config.toml
model = "contrastive audio-text model"
dataset = "short read English sentences (LibriTTS-R)"
train_examples = 26041
gain_aug_db = 6
n_mels = 80
hop_length = 160
input = "log_mel"
spec_augment = false
win_length = 512
tokenizer = "word"
vocab_size = 5132
loss = "sigmoid"
embed_dim = 256
encoder_arch = "quartznet"
encoder_norm = "batchnorm"
encoder_activation = "mish"
encoder_depths = [5, 5, 5]
encoder_kernel_size = 11
encoder_stem = "single"
encoder_widths = [128, 192, 288]
text_encoder_causal = true
text_encoder_width = 128
text_encoder_layers = 8
text_encoder_norm = "layernorm_no_bias"
text_encoder_norm_position = "pre"
text_encoder_activation = "gelu_tanh"
text_encoder_mlp_ratio = 2
text_encoder_head_dim = 48
text_encoder_fused_qkv = true
text_encoder_bias = "all"
text_encoder_qk_norm = true
text_encoder_parallel_block = false
text_encoder_dropout = 0.1
text_encoder_inner_norm = false
text_encoder_drop_path = 0.15
text_encoder_positions = "rope"
init = "xavier_uniform"
residual_init = "scaled_by_depth"
optimizer = "soap"
beta2 = 0.999
lr = 0.0045
beta1 = 0.95
shampoo_beta = 0.999
eps = 1e-08
precondition_frequency = 32
max_precond_dim = 512
one_sided = false
adamw_lr_other_params = 0.001
cautious_weight_decay = true
steps = 8700
batch_size = 256
epochs = 85.5
lr_schedule = "cosine"
final_lr_fraction = 0.01
warmup_steps = 430
weight_decay = 0.1
adamw_weight_decay_other_params = 0.05
Rows from block 12 of the audio encoder, named by matrix and row number. Rows with one number belong to one channel. Each number is 500 + 40 x the weight over its row's rms, rounded and kept within 0 to 999. All counts start at 0. Numbers have three digits each. After the name is the row's rms in percent of the matrix's.
# convs1: first pointwise conv (encoder.blocks.12.convs.1.weight, 288x288x1), inputs 0-71
# convs3: second pointwise conv (encoder.blocks.12.convs.3.weight, 288x288x1, transposed), outputs 0-71
convs1.158 097:482593475451513487592502437462472504488473557519549494524470520473498468512521531509461525410537490390440523557456526539537499530487490497521562472497514485425453511466499631481515532497472413547431481511434595588442
convs1.159 100:501601501543490571501468483520488528516522512478440532547472565550498462544494460532470515558551488470515567438480561485498506487520468406439570477546470516488534503491444445513484519529501476510484553566545509583518
convs1.160 102:549473503540519545498510509566465481506471385506522515428462516475478517547380463489581409488519534462494543453472533452449526528506487485521522540557529515491531434468467549514515473475507474487462543468479473481516
convs1.161 092:458478508500487521507502463451480510446530526460412488544541523560502589536511490474486510491501530515602499543483468518519509488527499542510517438489496521486435522502477481459525545566474562386549483522556533471536
convs1.162 102:566428511532433505460480478511494523537482427503540520489562482551497457489478497478542529458558567492652582489476474452496462524469516457478502466506484461607494510489520516491510470450554485498478480422493517512490
convs1.163 097:488526501547545472492437458515484514489527507467540523455549459505470413455502449439489367511510482477467457498474537501408543486515501493478470572552476452493521440528525537506532490484477445523453526544432493489522
convs1.164 106:509420474532483439479565537476536512450435525550522463506513534466530488577526468454543560499545492438416505502493510485348554473493442531557422481560494483503520467583581413519474511396522545555469496498590573438478
convs1.165 110:512559488501481440510482417432450621474523555608520588557535501491481543494489487489509564534531560472439513540509467524485493471506453503494519490525493462587477485523494516397525500516465469500516410507476477423474
convs1.166 107:493484485504453476506421489501506546492522386449495499567421535499493407496551583522500383473428577479463472492465529490459491545474482489503437517475517479516508488527468533512585483484514482461483417468611509517481
convs1.167 067:436494474495489568528530577523503525526534539487517520575500530489511542583510535494537500484557537503488455535499502455480540499514518487459467457480524550479481476562402495456468512529495559492511493508530476668475
convs1.168 117:512552549502558546497525518494504366485429529469532487515496505527480675448584610479473535500492467544549493467498483490541437487538494486487482478458534512525466491509489435475486509504531487492556494550465580494476
convs1.169 097:529455525536477496481442519506479507456473469488512522491440478539464454565463531486511509482438463494537495439454505485528522493517519480514635519491501510488439488522508458571494504571510510452498449508460538558500
convs1.170 108:520554481469485473500479484437439566511576556467489470492460531482482538432539481471426523522471497504490441494442548543474413459431525536466554473495474513514492463461500491479455496479483443471510413552463511539493
convs1.171 096:494446519512501533491502433526565473469464491483463541482466439551500427492514505478435490533488431464499571525489549491501404481523534500569442516509487467584548495486446481527508465504511527538499517409483564410496
convs1.172 114:502516506461478474496489498493526379490484527482456516477535559457501542555532479571439499561465504616530497513490495496534486509459417465456536432483610518454498541511477516485536447507473450538462519448504555515440
convs1.173 118:458550556471497488549556460509493506456496515502521496497497513507537487476548454446489527500511531491507451507469536479464394536533497512520407478512477527496414500487513542507513534481551433613477486559457469463461
convs1.174 102:616483525513554449515482471464498498509447452466531551457487544448453539473526522511501506581547488520488530370523519578521580493502477549544542534497479505472481537510487473536506467523505546522592519559502509492532
convs1.175 100:453588463522532542417490464574468487519480499442571485458518523514476409549524533515463503526532428503473515469513452526534489516544503483542529540420503560483502510503545501522499481498476495411502541477534524466478
convs1.176 092:456505529464450509424519478501481529491532500515548502523520517547478429481440454500554548614545693494473450493546530517527470533511459492511456401536456522525453452520515550562494500525557476579459507451480502534506
convs1.177 097:438470478504477521505495506405469435501560521480481533511489517467505506496489483541525543571527493452496457524481533624563513511554511535498448445491532583521504500567468530455483477484468515544520536435552537549529
convs1.178 096:435476465508461564526569419371423572468463455550554510542509553507490466463538492500422441481509559465520472504529529506520410545430537499457457542453462487473527499506513432514449511499498496492471455490502547523528
convs1.179 098:534475490502493511436480494493512536498513507499482469478488460500491485485574470493567485421517505463437462467484536501582507483531526461519480519543400490568517494552578523537510472495467531524484501448451516525507
convs1.180 092:498512513421506535481428484577496507512498492472498442469471485452504470539473515517441552476574562479507485522472507500454510511449504529516503431527477483488470517521486488458512458530530450421532539427483438564455
convs1.181 097:543511526531450447470480538488555545410447514470541502494483518505438433516457533590469519470494474511441537544530533566481440522567495510593541441471457552548437551554495540587522549525505466420482517520481442476488
convs1.182 098:507547526494491494542527499531544467540512438540489491477526467508485501488468504443540493513492565484507524483536447508461457520471508517532582462529515543578430454507464546487509522418557508512489489437458512487499
convs1.183 096:471528510504472492522495496460475545493507490445482603486482491549475571501457589482508531620561399524463487486535531486526523440480426480527484525527487558499476518546439465492528487459534516518528510489426519526519
convs1.184 108:515459494484457483533520418471528526506488502505527491448492566427372563491514576511492508427430401480500505462563557548497509480481569495538507484479524520514505458498553508419512546524479517468514511560478430508503
convs1.185 114:461496539490489489539475480504513570463514463483482500496512515504448443494528475474473406483493517486548484535505517529567460454490487539494405519551527473511521521508456524506446488497499528498492484490496499507477
convs1.186 103:475529572539503571521469482421479492483527516519485518475476507468482521478484521507483527477493555569559476517447550509547472506428536482514539497488515450556490477495503613541537495445488466477512502472482484570475
convs1.187 109:512466505498508451463474433605536501542550481501409495468531537454505534602478463497538495490456538550488494496537526520463466492513510485449503526518524548507548522504482538461539471418506489442473546441511555524459
convs1.188 092:479519534529461483450457513532559551491408418500481522570496528478488475492432553485508478491508623494558462511402528473547526523500564511539536521529434507508478488449500419484472487539512488486468450559475500429466
convs1.189 099:555587541509512387461428476481499525429415417449485504473526519458468458507461442528525516510482497531515501406461498560502488499465506532524527468569518500519484579531524520538481464506475573440504519526541510320546
convs1.190 097:529493482443523488463463494479506484487468549526521557472532466476523498478447505421423483495520518555476549500507559554586533471473502597509534472409537475476513512507481489436485497558493484525541425549498501517519
convs1.191 101:474536534500557494486544453517502467486582502455498604477532552477496482472553519457552497551524514587538489489499390499483485519490535517473463500506420558509475512515502525452478506529477493512482600460516452535502
convs1.192 102:477567496512539503476539498492498501506510508585478509553479488479475628565539468490485460605467487542504419491534535496424489460520479499498492536482433514501543494519484569486508497444492444526496493501521525544505
convs1.193 099:498524527524533480486415485531458627471512459523407566483457465542510415484548448504535468550513460581463547572506527521504516484478502459505478562579529476522540494488465501514483473453499490492453598521485490509438
convs1.194 091:586453525443505472491505454491504526525466503514527521478463459553495493520592545554506582552505432502467484572455473523562542496575505513465426489539511536513434529498437466549463518421509501510466547541591480523519
convs1.195 120:428546466517464526532476543444468658477541530557512555492511461551434531494562516506452627514467518468448543511506512495444529476502455463473456458497479503518478510473468538505504483532558533461493490567462516529501
convs3.158 095:532460456529512554509514520548478511538503506457502384536566516508504542493449519429508461365413616518506593506449494504431523512549465518557532471544508458419491517457454419476411448500523540522531562504460546465495
convs3.159 092:459518580429519531476525489479579502493505489423442544478526594575475472506507448526545507555516545506467534475520419422574471514482530460556517478462543546494578495521539522436460544492504494567477433509517528401460
convs3.160 115:535508553442586597484486474539487525524572487512479549479498531452489558601522492499491539518576487509554543507468489517509504558386494492538465479464578520411485482503508475504491506601514492470481499506540445517467
convs3.161 092:534471489520534500509555558548525466473510483481476476496500467493494545510511534519528491433487543490438505461519453551508429486512481517496500348461443472455519422464551481523444476581511509552495525535502471516461
convs3.162 096:511495521542535510466529465598541522557554508445469537494532497514509452578575443478521524561421538513547496492582532415501528541491465470470502521512530489389540521530529565486511448529530456484496582524488497516527
convs3.163 096:560500545489504488447435446490470456478485405544516444497505468461527399533529503539481495476507493513512508493569575514414503494506484534503549455494482504471540462509468535513517530516502518475570472459447508492474
convs3.164 129:550537439494525537548490504467491492500532518422471508507448525539458546492412457474474518473443537495477468461480537475516568474518466422415461539517548481490496484474420504566457505493523472479501551422504527517545
convs3.165 119:579499510559502523509413479539521519476533397515462466500505549491543540473431476433515516457474494485548537547503517508431432465474507523552447500546515496448485524458492463423474526466517460526444492445470516537480
convs3.166 100:553408544468467549484516481510559489530536610520486534525518505539494455504559497537502519553436556435513563466454489510530461538541529472513525445582508497475559534456481529507530630546537475532500449475520463507513
convs3.167 107:535458469444523532527435517471515505459515469493484490444552433545613494505514466428553520508503551491493484396465473564529445478472488413511470503529513492490561519486474485534489466470479525480515510449500495328493
convs3.168 108:446533525493364461486506457520482560489446451490455435540475447490513528466545514486465524507443511506515586499448478510508462497509569511449450474531550481475553507494517505484455526471520507498517530474481467507493
convs3.169 090:488497449434484474485472522446488502422503500422485516484490461468533486473473467468531543494451466439470463508505591521523467475491515549559437568487539470578489427494423469500513542612443528506480551507481520540524
convs3.170 109:534489512487414442496531566415553572575488519516502407508514512489488493528487521498487459516554457517454459489561460537476506553600483579520464554474648481556462479533549488514530560474495506483542494516510541503520
convs3.171 089:508495542487494457528518510523544434532489478524489475525505459494512478452501405519509503544490474497470543507551478489472576495465508536476520471525464497518481438497492479507497491509532545548459531560526536598486
convs3.172 120:494489421449476493505470548528545437498464526446432533516486427468500510485510442454442523470430354503521470469522497565542477482517516437495519567523451502398466426556509525419525403455497500483500516492487522507449
convs3.173 114:505498593459554526515517579524471498530442397413505558494534541515513551463509467541491499496528489439504491513450549480555487493496483457511507464494440535531531494462490502500511531537431453408555472453491493502569
convs3.174 109:428511534572379453534477472469492507444498486540531469443557483512473505463546458442500445515482464547484491492504501440542456565492426418477448496501493444496469415501469559529474479500525501480466483545579428487521
convs3.175 099:518508485456531421552514504596527548499580421488435493502528519471480501463498500440522525532572445414691466490577445507573434488535410516536467540566409520495418534489536516532481491571532500448494450504552525492549
convs3.176 088:537494602480494434546496465538425462462502545399502518467528502514524457547498495545475487534513501481455500536445523519530429510538544504527467477465570476492495593488501516491397508502524463514446521449498510557495
convs3.177 093:486518439466459503505523535439535547501378502471484531442465488511463400538466419541487570439507439476515511508399496504509523508494510590525521451485522466456456466503521543593562505483529514479508437509460498520489
convs3.178 098:503509539445556474414469536498584496474515562496492568511461504487510531515456474476432540440522480500506468495496528571502436423554502573504472525493545522522458366461489426535446505507503435534468568485469490486540
convs3.179 085:498460494493430486444554590476472445513560504494572484496533534540529470468431453593476539484469456543472463507423483461551478531570500536485479517531583450553515556531584468456509522472497516589458483562533505384507
convs3.180 091:506512534512429505475588511489470539530582466520470515463480467555504515453487480480492516550498506532477448515517509548522565537432564494489502491586582490532464467443448490539498518447516490555415489514473449480505
convs3.181 120:586429514530454428502494586524507433593491494453495544447509544485431515447493494495507556546561495554507475539569504451490555447431499469429529513438519584514478491506570492554547465509502535509483488552394572455377
convs3.182 087:447528461456474498484490483494519500460477491511509445501550487552531498507493489524466513492573529523435520498518540578508500493503497399478594457477483538484473584469464478509524494504469514449547576452462574549503
convs3.183 080:533457506465513422472533466504437518464532535494561375524523524596475501464528523535463457509493464485471453484511472559548457437494521465418412519520457494445487488510475502493492461557521510544521462457526516529512
convs3.184 107:485578421552519508471504476476424466485484572483530484481482538510518490580435467490426521488517449437450493478510465488445444452504531442541424493415490440523547509480455427508482511494490594465488503478493499500414
convs3.185 106:568543494570449451523501493458540604468512450396522512503497490507522486469486538563524559517494415581509472536501528518479523509478555536509487488503502517556507518489515381465460397506474523467449493465535501555481
convs3.186 100:497521461501601620504552548499473555482493526489454510536582457470487497539462456536508498477437443499490502505436524539459540491501526522520502544524481519530566484523504549453489535482492568507477460500512488467468
convs3.187 103:555522531555546400494497498552480521480502486480539446514433493471492430460574530531514510504533543498511474524376463478505526504580522502470501490574478522520496490477482456466557448442475527479488534498495531452458
convs3.188 092:503440503547528514463415549481421567465563475489532536466521479484491504479488567460469507469497535473456588484457566514434520443445513479486535530466388487525529427477452540454489518477450542439468528508507485490543
convs3.189 120:555478449473466526523509499500481508548519540478540554561477504385564578523442461523465483447435487504517510428501535482437542460556554536495514519569488493507452534473513433543484496493497554568546520498499479419446
convs3.190 093:494515460481460551433432494549526482516460507451572443506565511541512484521521575401497507476491552498492484490495524536539493481467493454504540538478492563556457527490491427488523450543522507553441589412455502472507
convs3.191 098:491518510554589477444372526508495511443531495580431403475468490481489454418506517481499518506525495473440503492541514480462478547495488553493459443521518538453447488477554454463477472481513540480490523446534496541519
convs3.192 099:500595496483518494527490498496441550517529469424505486588509503496539496507511553507531510573542492496454586548548420482485568451504510503532542560550576558512577518477489415520550532536498572505490578471506496503501
convs3.193 099:506543629497508468467554504567547489566538480460471451553436606499486465548532495611511496528516520461430504499473495444490502560490446486551452428506543515515507501480490508555479570537518571514542468534455526536496
convs3.194 089:500531464616479467539492487450537487467494480500569570538436449554584477428574468537481462499508528504506521460462484456507507556530449475473468508509467435532527388500555461472514418481546481539512471514505508480495
convs3.195 119:494502452506477522448502468515501552404498430468477512588465499478503494556543487437505457448424494461496451494475553539541509547496534482475484575507539422427584521449446437452477481440533454454450457429468491518531