config = dict(
    encoder_arch='quartznet',
    model='contrastive audio-text model',
    dataset='short read English sentences (LibriTTS-R)',
    train_examples=26041,
    gain_aug_db=6,
    n_mels=80,
    hop_length=160,
    input='log_mel',
    spec_augment=False,
    win_length=512,
    tokenizer='word',
    vocab_size=5132,
    loss='sigmoid',
    embed_dim=256,
    encoder_norm='batchnorm',
    encoder_activation='mish',
    encoder_depths=[5, 5, 5],
    encoder_kernel_size=11,
    encoder_stem='single',
    encoder_widths=[128, 192, 288],
    text_encoder_causal=True,
    text_encoder_width=128,
    text_encoder_layers=8,
    text_encoder_norm='layernorm_no_bias',
    text_encoder_norm_position='pre',
    text_encoder_activation='gelu_tanh',
    text_encoder_mlp_ratio=2,
    text_encoder_head_dim=48,
    text_encoder_fused_qkv=True,
    text_encoder_bias='all',
    text_encoder_qk_norm=True,
    text_encoder_parallel_block=False,
    text_encoder_dropout=0.1,
    text_encoder_inner_norm=False,
    text_encoder_drop_path=0.15,
    text_encoder_positions='rope',
    init='xavier_uniform',
    residual_init='scaled_by_depth',
    optimizer='soap',
    beta2=0.999,
    lr=0.0045,
    beta1=0.95,
    shampoo_beta=0.999,
    eps=1e-08,
    precondition_frequency=32,
    max_precond_dim=512,
    one_sided=False,
    adamw_lr_other_params=0.001,
    cautious_weight_decay=True,
    steps=8700,
    batch_size=256,
    epochs=85.5,
    lr_schedule='cosine',
    final_lr_fraction=0.01,
    warmup_steps=430,
    weight_decay=0.1,
    adamw_weight_decay_other_params=0.05,
)
Rows from block 5 of the text encoder of a small contrastive audio-text model, named by matrix and row number. Rows with one number belong to one neuron. Each number is 128 + 24 x the weight over its row's rms, rounded and kept within 0 to 255. All counts start at 0.
Before each neuron's rows are labels from the 100 texts, of 14848, where the neuron reaches its highest value: "fires on" is the input token at the peak. Only what is clearly more common there than usual is listed. The data: short read English sentences (LibriTTS-R).
# fc1: MLP up (text_encoder.blocks.5.mlp.fc1.weight, 256x128), inputs 0-127
# fc2: MLP down (text_encoder.blocks.5.mlp.fc2.weight, 128x256, transposed), outputs 0-127

fires on: "you"; "yet"; "she"
fc1.254 [171 170 146 101 113 148 137  97 134 156 151 120  91 167 131 128 145 131 128 111 153 142 136 128 125 100 126 122 103 124  69 153 119 120 126 143 130 155 121 179 120 146 134 128 135 156 123 108 113  95 133 116 155 117 122  99  96 180  96 110 137 117 160 162 116  86 124 152 149 111 169 142 140 122 114 162  95 123  85 108 166 101 147 160 138 136 124 121 126 116 134 122 151 111 119 132 167 115 115 137 117 111 102 136  86  93 118 126 149 157 114 138  56 171 143 145 143 147 132 138 158  95  93 145 123  69 125 171]
fc2.254 [119 163 113 110 145  91 112 147 132 166 110 134 125  92 148 103 111 128  72 140 119  75  88 124 127 142 153  99 162 133 157 116 114 132 171 137 145 137 142 147 122 176 150  95 123 131  97 115 134 109 120 159 157 139 112 120 126 143 165 177 117 124 120 133 167 155 126 175 126 134 101 138 142 160 143 137 165 144 170 106 126 128 122 189  75 118 137  93 143  79 161 155  75 118 126  97 140 135 136 139  79 111 118 119 145 114 120 150  82 102 111 116 122 103 107 138  98 141 114 103 131 119 125 117 109 152 138 127]

fires on: "you"
fc1.67 [131 122  71 147 113 164 105 100 116  95  49 127 121 159 142 104 133 181 130 141 117 152 128 156 108 103 122 166 139 165 137 122 109 115 121 161 117 103 125 125 115 127 154  88 161 108 111 129 105 133 159 104 117 160  83  96 154 128 147 130 145 136 180 123  59 159 137 120 123  99 110 139 106 120 113 145 130 137 111 142 116 108 126 107 102 122 126 178  94 172 136 114 176 143 143 130 122 177 137 117 122 113 156 150 146 116 157 171 117 150  94 127 140 132 116 141 164 118 123 126 135 127 137 143 135  88 133 145]
fc2.67 [112  94 137 136 159 104 132 126 128 127 123 194 155 162 154 106 131 158 130 141 101  72 123 136 112 124 167 102 106 132 129  92 104 143 168  93 181 167 113 125 122 136 136 102  88 148 109  88 136 101 129  95 147 118  95 129  86 130 113 105 129 112 109 153 146 138 131 146 129 145 139 158 133 111 129 111 112 167 131 145 136 132 108 133 110 156  93 152 139 164 116 158 126 114  87  68 118 127 160 135 124 179 133 133 146 105 124 122 109 183 119 128 150 105 123 103  98 108 147 159 128 116 118 142 135 164  70 134]

fires on: "i've"; "our"; "i'd"; "bless"
fc1.114 [107 105  62 156 134 116  91 128 111 144 159 121 138 112 118 128 111 119 128 142  60 132 163 109 129 140 130 135  97 113 102 108 129 121 141 137 148  88 126 147 146 110 110 107 108  89 145  95 169 128 131 104 120 112 145 112  90 168 111 116 144 133 128  94 178 133 129 156 115 123 109 158 130 119 107 153 105 115  72 129 136 176 141 125 165 120 158 127 175 121 147 128 143 127 139 120 138  93 143 111 101 150 109 138 133 139 126 162 106 121 104 140 118  89 166 153  90 170 116 120  78  75 110 139 153 155 110 159]
fc2.114 [150 120 125 118 151  90 110 151 152 111 144 106 113 130 135 137 101 172 113 149 105 157 157 141 125 107 128 137 104  99 123 150  93 108 108 151  81 102 138 121 138 144  98 121 159 115 159 124 120 136  80  94 132 112 140  85 149 148 102 110 137 137 113 141  88 122 116 125 119 145 165 115 109 107 112 150  83 130  83 136 138 124 129 143 153 173 138 126 108 118  96 124 115 113 190 177 134 174 113 117 152 103 146 156  86 152 104 132 176 150 124 101 121 133 144 188 166 116 105  79 135 132 120 128 175 116 115 125]

fires on: "the"; "surely"
fc1.222 [140 118  90 130 125 116 100 151 103 128 131 126 154 146 105  98 133  88 145 131  82 131 108 145 139 127 140 145 101  85  86  96 100 124 100 111 150 156  73 137 146 128 107 123  99 117 144 184  94 145 115 166 107 116 137 106 128 145 126 124 151 118 163 146 150 104 108 101 145 119 122 110  93 126 104 127 113  96 139 122 131 135 115 114 122 102 140 140 166 138 114 117 125 134 131 188 183 114 129 127 170 113 126 120 117 101 136 108 138 126 128  76  87 101  67 108 154 139 153 141 144 181 120 126 107 131  67 100]
fc2.222 [107 150 133  96  95 141 158 115  97 103 118 146 159 113 103 126 173 143 136 148 136 125 121 109 132 152 136 143 140 159 100 118 165 153 137 120 111 144 134 100  85 128 167 187 146 144  94 107  87  90 149 113 141 141 101 145 115 136 108 121  97 144 154 136 136 142 132 138 116 128 124  84 139 124 162 117 110 126 182  99 116 106 156 149 110 107 117 129 126 209 123 142 138  61 111 108 159 144 125  99 152 116 136 103 115 111 133 111 103 122 120 137 158 123  72 126  97 131 183 144  99 119 143 167 114 147 127 131]

fires on: "<end>"
fc1.137 [176 158 146  74 105 142 134 158 149 120  87 116 113 101 136  81  98 123 161 140 134 119 160 107 135 119 128  83 168  94 106 130  88 159 144 145 158 123 149 148 111 124 130 106 153 129 119 127 137 137 120 145 141 148  84 109 131 142 123 174 140 135 130 140 134 134 147  89 111 154 121 131 133 153 130 113 116 149 123 120 131 134 134  94 104 124 104 142 108 134  85 118 151 126 145 143 155 104 165 110  70 149 148  93  89 160 140 112 188 163 144  97 120 124 131 141 132 153 148 146 155 125 158 173 169  91 172 115]
fc2.137 [124 135 121 135 162 140 124 112  96 159  90 138 113 166 141 130 129 129 124  95 145 118  93 145 154 121 148 126 176 135 128 147 166 108 142 120 150  97  83 128 155 120 102 102 124 120 100  81 159 117 144 159 148 131  86 128 147 105 171 105  98 123 148 136 125  88 134 105 164 122 125 141 151  99 171 113  69 115 151 113 124  93 131 132 102  99 136 115 117 118 147 153 115 142 141 126 189 141 156 127 138 138 120 141 164 134 144 149  75 103 130  93 145 186 130 111  90 170  95 133 128 121 140 138 105  76 129 118]

fires on: "<end>"; "me"
fc1.106 [124 105 172 120 112 102 129 158 109 137 119  96 171 103 119 138 143 122  92 110  82 147 124 106 105  88 136 125 122  99 137 159 138 138 125 175  75 156 114  91 133 144 133 121 108 158 124 164 133 126 101 109 144 127 160 115 141 156 140 131 118 134 150 158 123  88 108  90 118 116 133 121 126 155 108 151 132 119 126 137 197 157  58 135 126 131 137  70  84 132 129 106 111 159 107 162  94 128  98 141 119 143 175 132 124 132 116 111 135 123 152 121 113 135 167 154 184 101 146 116 130 113 154 109 152 129 149 156]
fc2.106 [140 139 121 108 128 137 167 103  85  99  87 163 109 159 124 138  93  97 131 104 159 120 119 102 140 164 142  94 173 136 127 141 143 132 182 127 147 139 127 139  83 120 150 118  98 140 152  71 122 124 129 116 141 176 101 150 100 127 123 186 115 120 124 101 142 139 126 124 150 129 126 169 173 152 135 116 129 110 117 166  97 134 160 111 159  86 101  92 111 136 159 127 110 121 149 129 130 129 150 135 146 123 123  98 166 140 130 108 114  87 133 115 123 128 132 114  53 170 108 128 130 133 124  89  99 139 157 136]

fires on: "that"
fc1.151 [119  98 107 149 110 114 134 155 139 132  96 136 101 124 104 109 165 117 115  87 145 153 196 165 126 105 155 122 136 138 143 162  88  78 102 134 160 121 158 156 100 141 133 165 148 144 174 195 144 125 118 121 109 126 151 115 143 106 156 117 130 168 149 119 152 142 149 119 111 120 139 112 131 110 148 135 106  94 107  97 139 119 118 140  95 121 148  88 104 194 131 116 107 107 104 163 143 133 109 107 119 134 151 144 103 133 119 160 130 155 102 106 128 123 136 136  87 165 145  85 131 141  90 124 164 113  91 128]
fc2.151 [109  91 117 161 142  99 126 130 144 107 146 102 114 138 130 149  81 148 123 149  69 149 150 144 134 128 106 123  72 113 117 194 126 100  92 148  94  73 122 127 135 160 101 115 156  98 155 128 120 143  89  94 111 125 157 103 135 154  98 115 128 132 145 146  63 169 133 117 118 123 160 100 119 108 112 165 100 141 125 145 155 102 128 123 145 140 132 137 127 121 118 134 125 137 195 160 150 160 110 133 124 116 129 144 118 145 113 146 162 155 138  83 131 166 133 148 151 151 109 117 156 115 163 126 128 103 138 107]

fires on: "<end>"; "be"
fc1.144 [ 98 106 147 101 132 133 141 144 110 108 131 132 150 134 111 148 128 110 145 158 110 110 151 130 135 116 132 113 144  82  75 155 132  98 117 122 157 130 148  75 200 135 121 128 142 126 109 125 141 117  88 135 159 125 172 117 151 115 100 128 111 128 150  98 106 138 150 164 107 127 155 160 115 153 131 153 118 124 168 102 179 109 134 122 156 100 132 117 109 115 150 140 109 119  61 134 133 116 105 143 117 118 103 130  87 127  50  97 132  76 150 138 155 107 107 129 119 114 111  83 106 118 108  90 137 104 111 128]
fc2.144 [110 111 104 200 131 152 106 117 140 160  90 114 156 131  98  99 204 124 142 146 145  98  70 104 112 130 158 107 153 125 139 106 163 146 114  86 148 183 121 135 117  99 145 131 143 159  98 111 142 120 162 107 115 117 138 115  76 122 156 153 121 143 130 159 149 101 171 152 140 133 116 185 131 151 139 137 127  96 157 112 120 143 130 127  96  95 105 117 119  87 135 149 155 142  92 135 111 105 147 116 152 156 100 105 116 101 138 119 120 107 131 130 139 112 114 148 104 111 147 150 143 134 130 120  95 106 138 137]

fires on: "the"; "she"
fc1.6 [121 125 130 131 124 141  98 145 141 124 116 133 132  99 118 149 117 139 161 110 123 141 114 164 146  98 166 129  75 131 148 140  97 105 109 165 115 137 127 102 141  71 136 112 152 125 159 126 107  49 116 161 112 106 126 106  97 159  83 137 141 167 126 116  95 120  95 125 146 154 132 114 173 113 161 113  53  85 149 172 132 125 135 131 150 118  95  92 138 114 112  99 120 108 114 129  93 127 101 130 131 127 150  87 136 137 133 109 131 119 157  95  88 125 125  97 124 132 131 119 134 155 144 100  84 110 102 157]
fc2.6 [117 121 124 142 148 130 147  79 116 130 112 164 175  99 109 113 157  85 116 133 147 112 106 150 150 110 174 123 141 142 131 134 134 125 148 136 185 135 125 132 165  95 171 131 146 161 170 116 132 102 126 126 101 172 150 133 125 123 114 102 137 133 117 119 159 141 120  99 148 114 143 142 148  91 101 137 132 125 118 126 141 158  77 147  96 120 129 112 119 123 139 133 123 124  49 104 120  48 157 147 129 122 134 108 137 137 136 127 121 102  78 153 127 131  68 111  78 147 166 141 125 141 131 159 139 142 118 129]

fires on: "i've"; "didn't"; "i"; "to"
fc1.32 [137 146 125 135 153 141 135 115 144 155 152 118 146 149 108 147 137 149 135  75 143 108 162  94 112 145 107 135 165  97 142 153 123 141 189 126 115 161 113 121 126 117 137 114 134 111 130 208 116  84 126 112 105 115 140 144  91 140 134 157 115 127 107 153 113 113 117 130 101 147 142 120 120 176 118 111 108 119  96 130  97  95 142 134 131 133 106 178  76 108 140 139 133 122 166 154 163 121 208 134 134 130 118 115 147 129 140 151 112 161 122 138 138 183 108 135 120 117 112 133 180 107 154 109 120 141  77 135]
fc2.32 [ 91 104 153  94 128 163 124 130 180 155 127 150 162 159 174 104 144  87 166 109 137  92 112 177 132 119 102 133 134 130  94 119 128  99 108 142 183 102 146 122 102 135 129 105 114 102 143  90 130 150 136 127 165 131 128  93 146 156 149 124 111 107 147 116  96 137 123 137 115 133 136 129  57 144 148 118 156 135  87 121 146 152 103 126 133 143 132  87 134 108 119  98  88  78 160 106 170 100 145 102 135 139 124 114 122 108 123 144 181 107 154 136 111  95 130 123 162 115 120 149 123 148 155 158 154 116 122 128]

fires on: "<end>"
fc1.146 [129 105 147 127 115 113 104 156 130 139 123 147  92 122 124 120 105 147 149 135 116 100 166  87 101 121  82  98 117 145 140 142  89 111 114 127 136 157  98 148 110 138 135 114 176 150 101  93 154 156 127 135 166 149 115  92 144 157  81 143 163 149 106 101 126 129 124 126 151 169 102 118 153  76 168 139 116 162 126 115 108  86 141  94 156 107  91 156 135 134 159 114 111 117  81  96 105 173 125 122 119 126 102 120  98 165 114 119 143 109 128  77 151 125 171 160 105 116 122 115 143 144 113 155 149 123 168 138]
fc2.146 [135 170 120 140 122 149 120 141  83 135 153 141 113 138 118  98 181 117 142 158 164 139 124 123 115 140 140 122 158 120 143 132 145 139 141  84 141 153 132  93 126 118 125 158 145 144  65 114  81 118 168 129  98 142 155 137 147  90 124  99 163 117 150 119 174 113 121 167 147 140 125 154 127 142 105 129 161  60 130  59 156 121 119 118 145 122 130 119 134 100 161 127  99 125 127 124  79 119 151 130 124  91 123  83 175 101 133 138 120 135 101 145 167 137 117  92 118 119 129 129 113 114 125 146  85 169 111 129]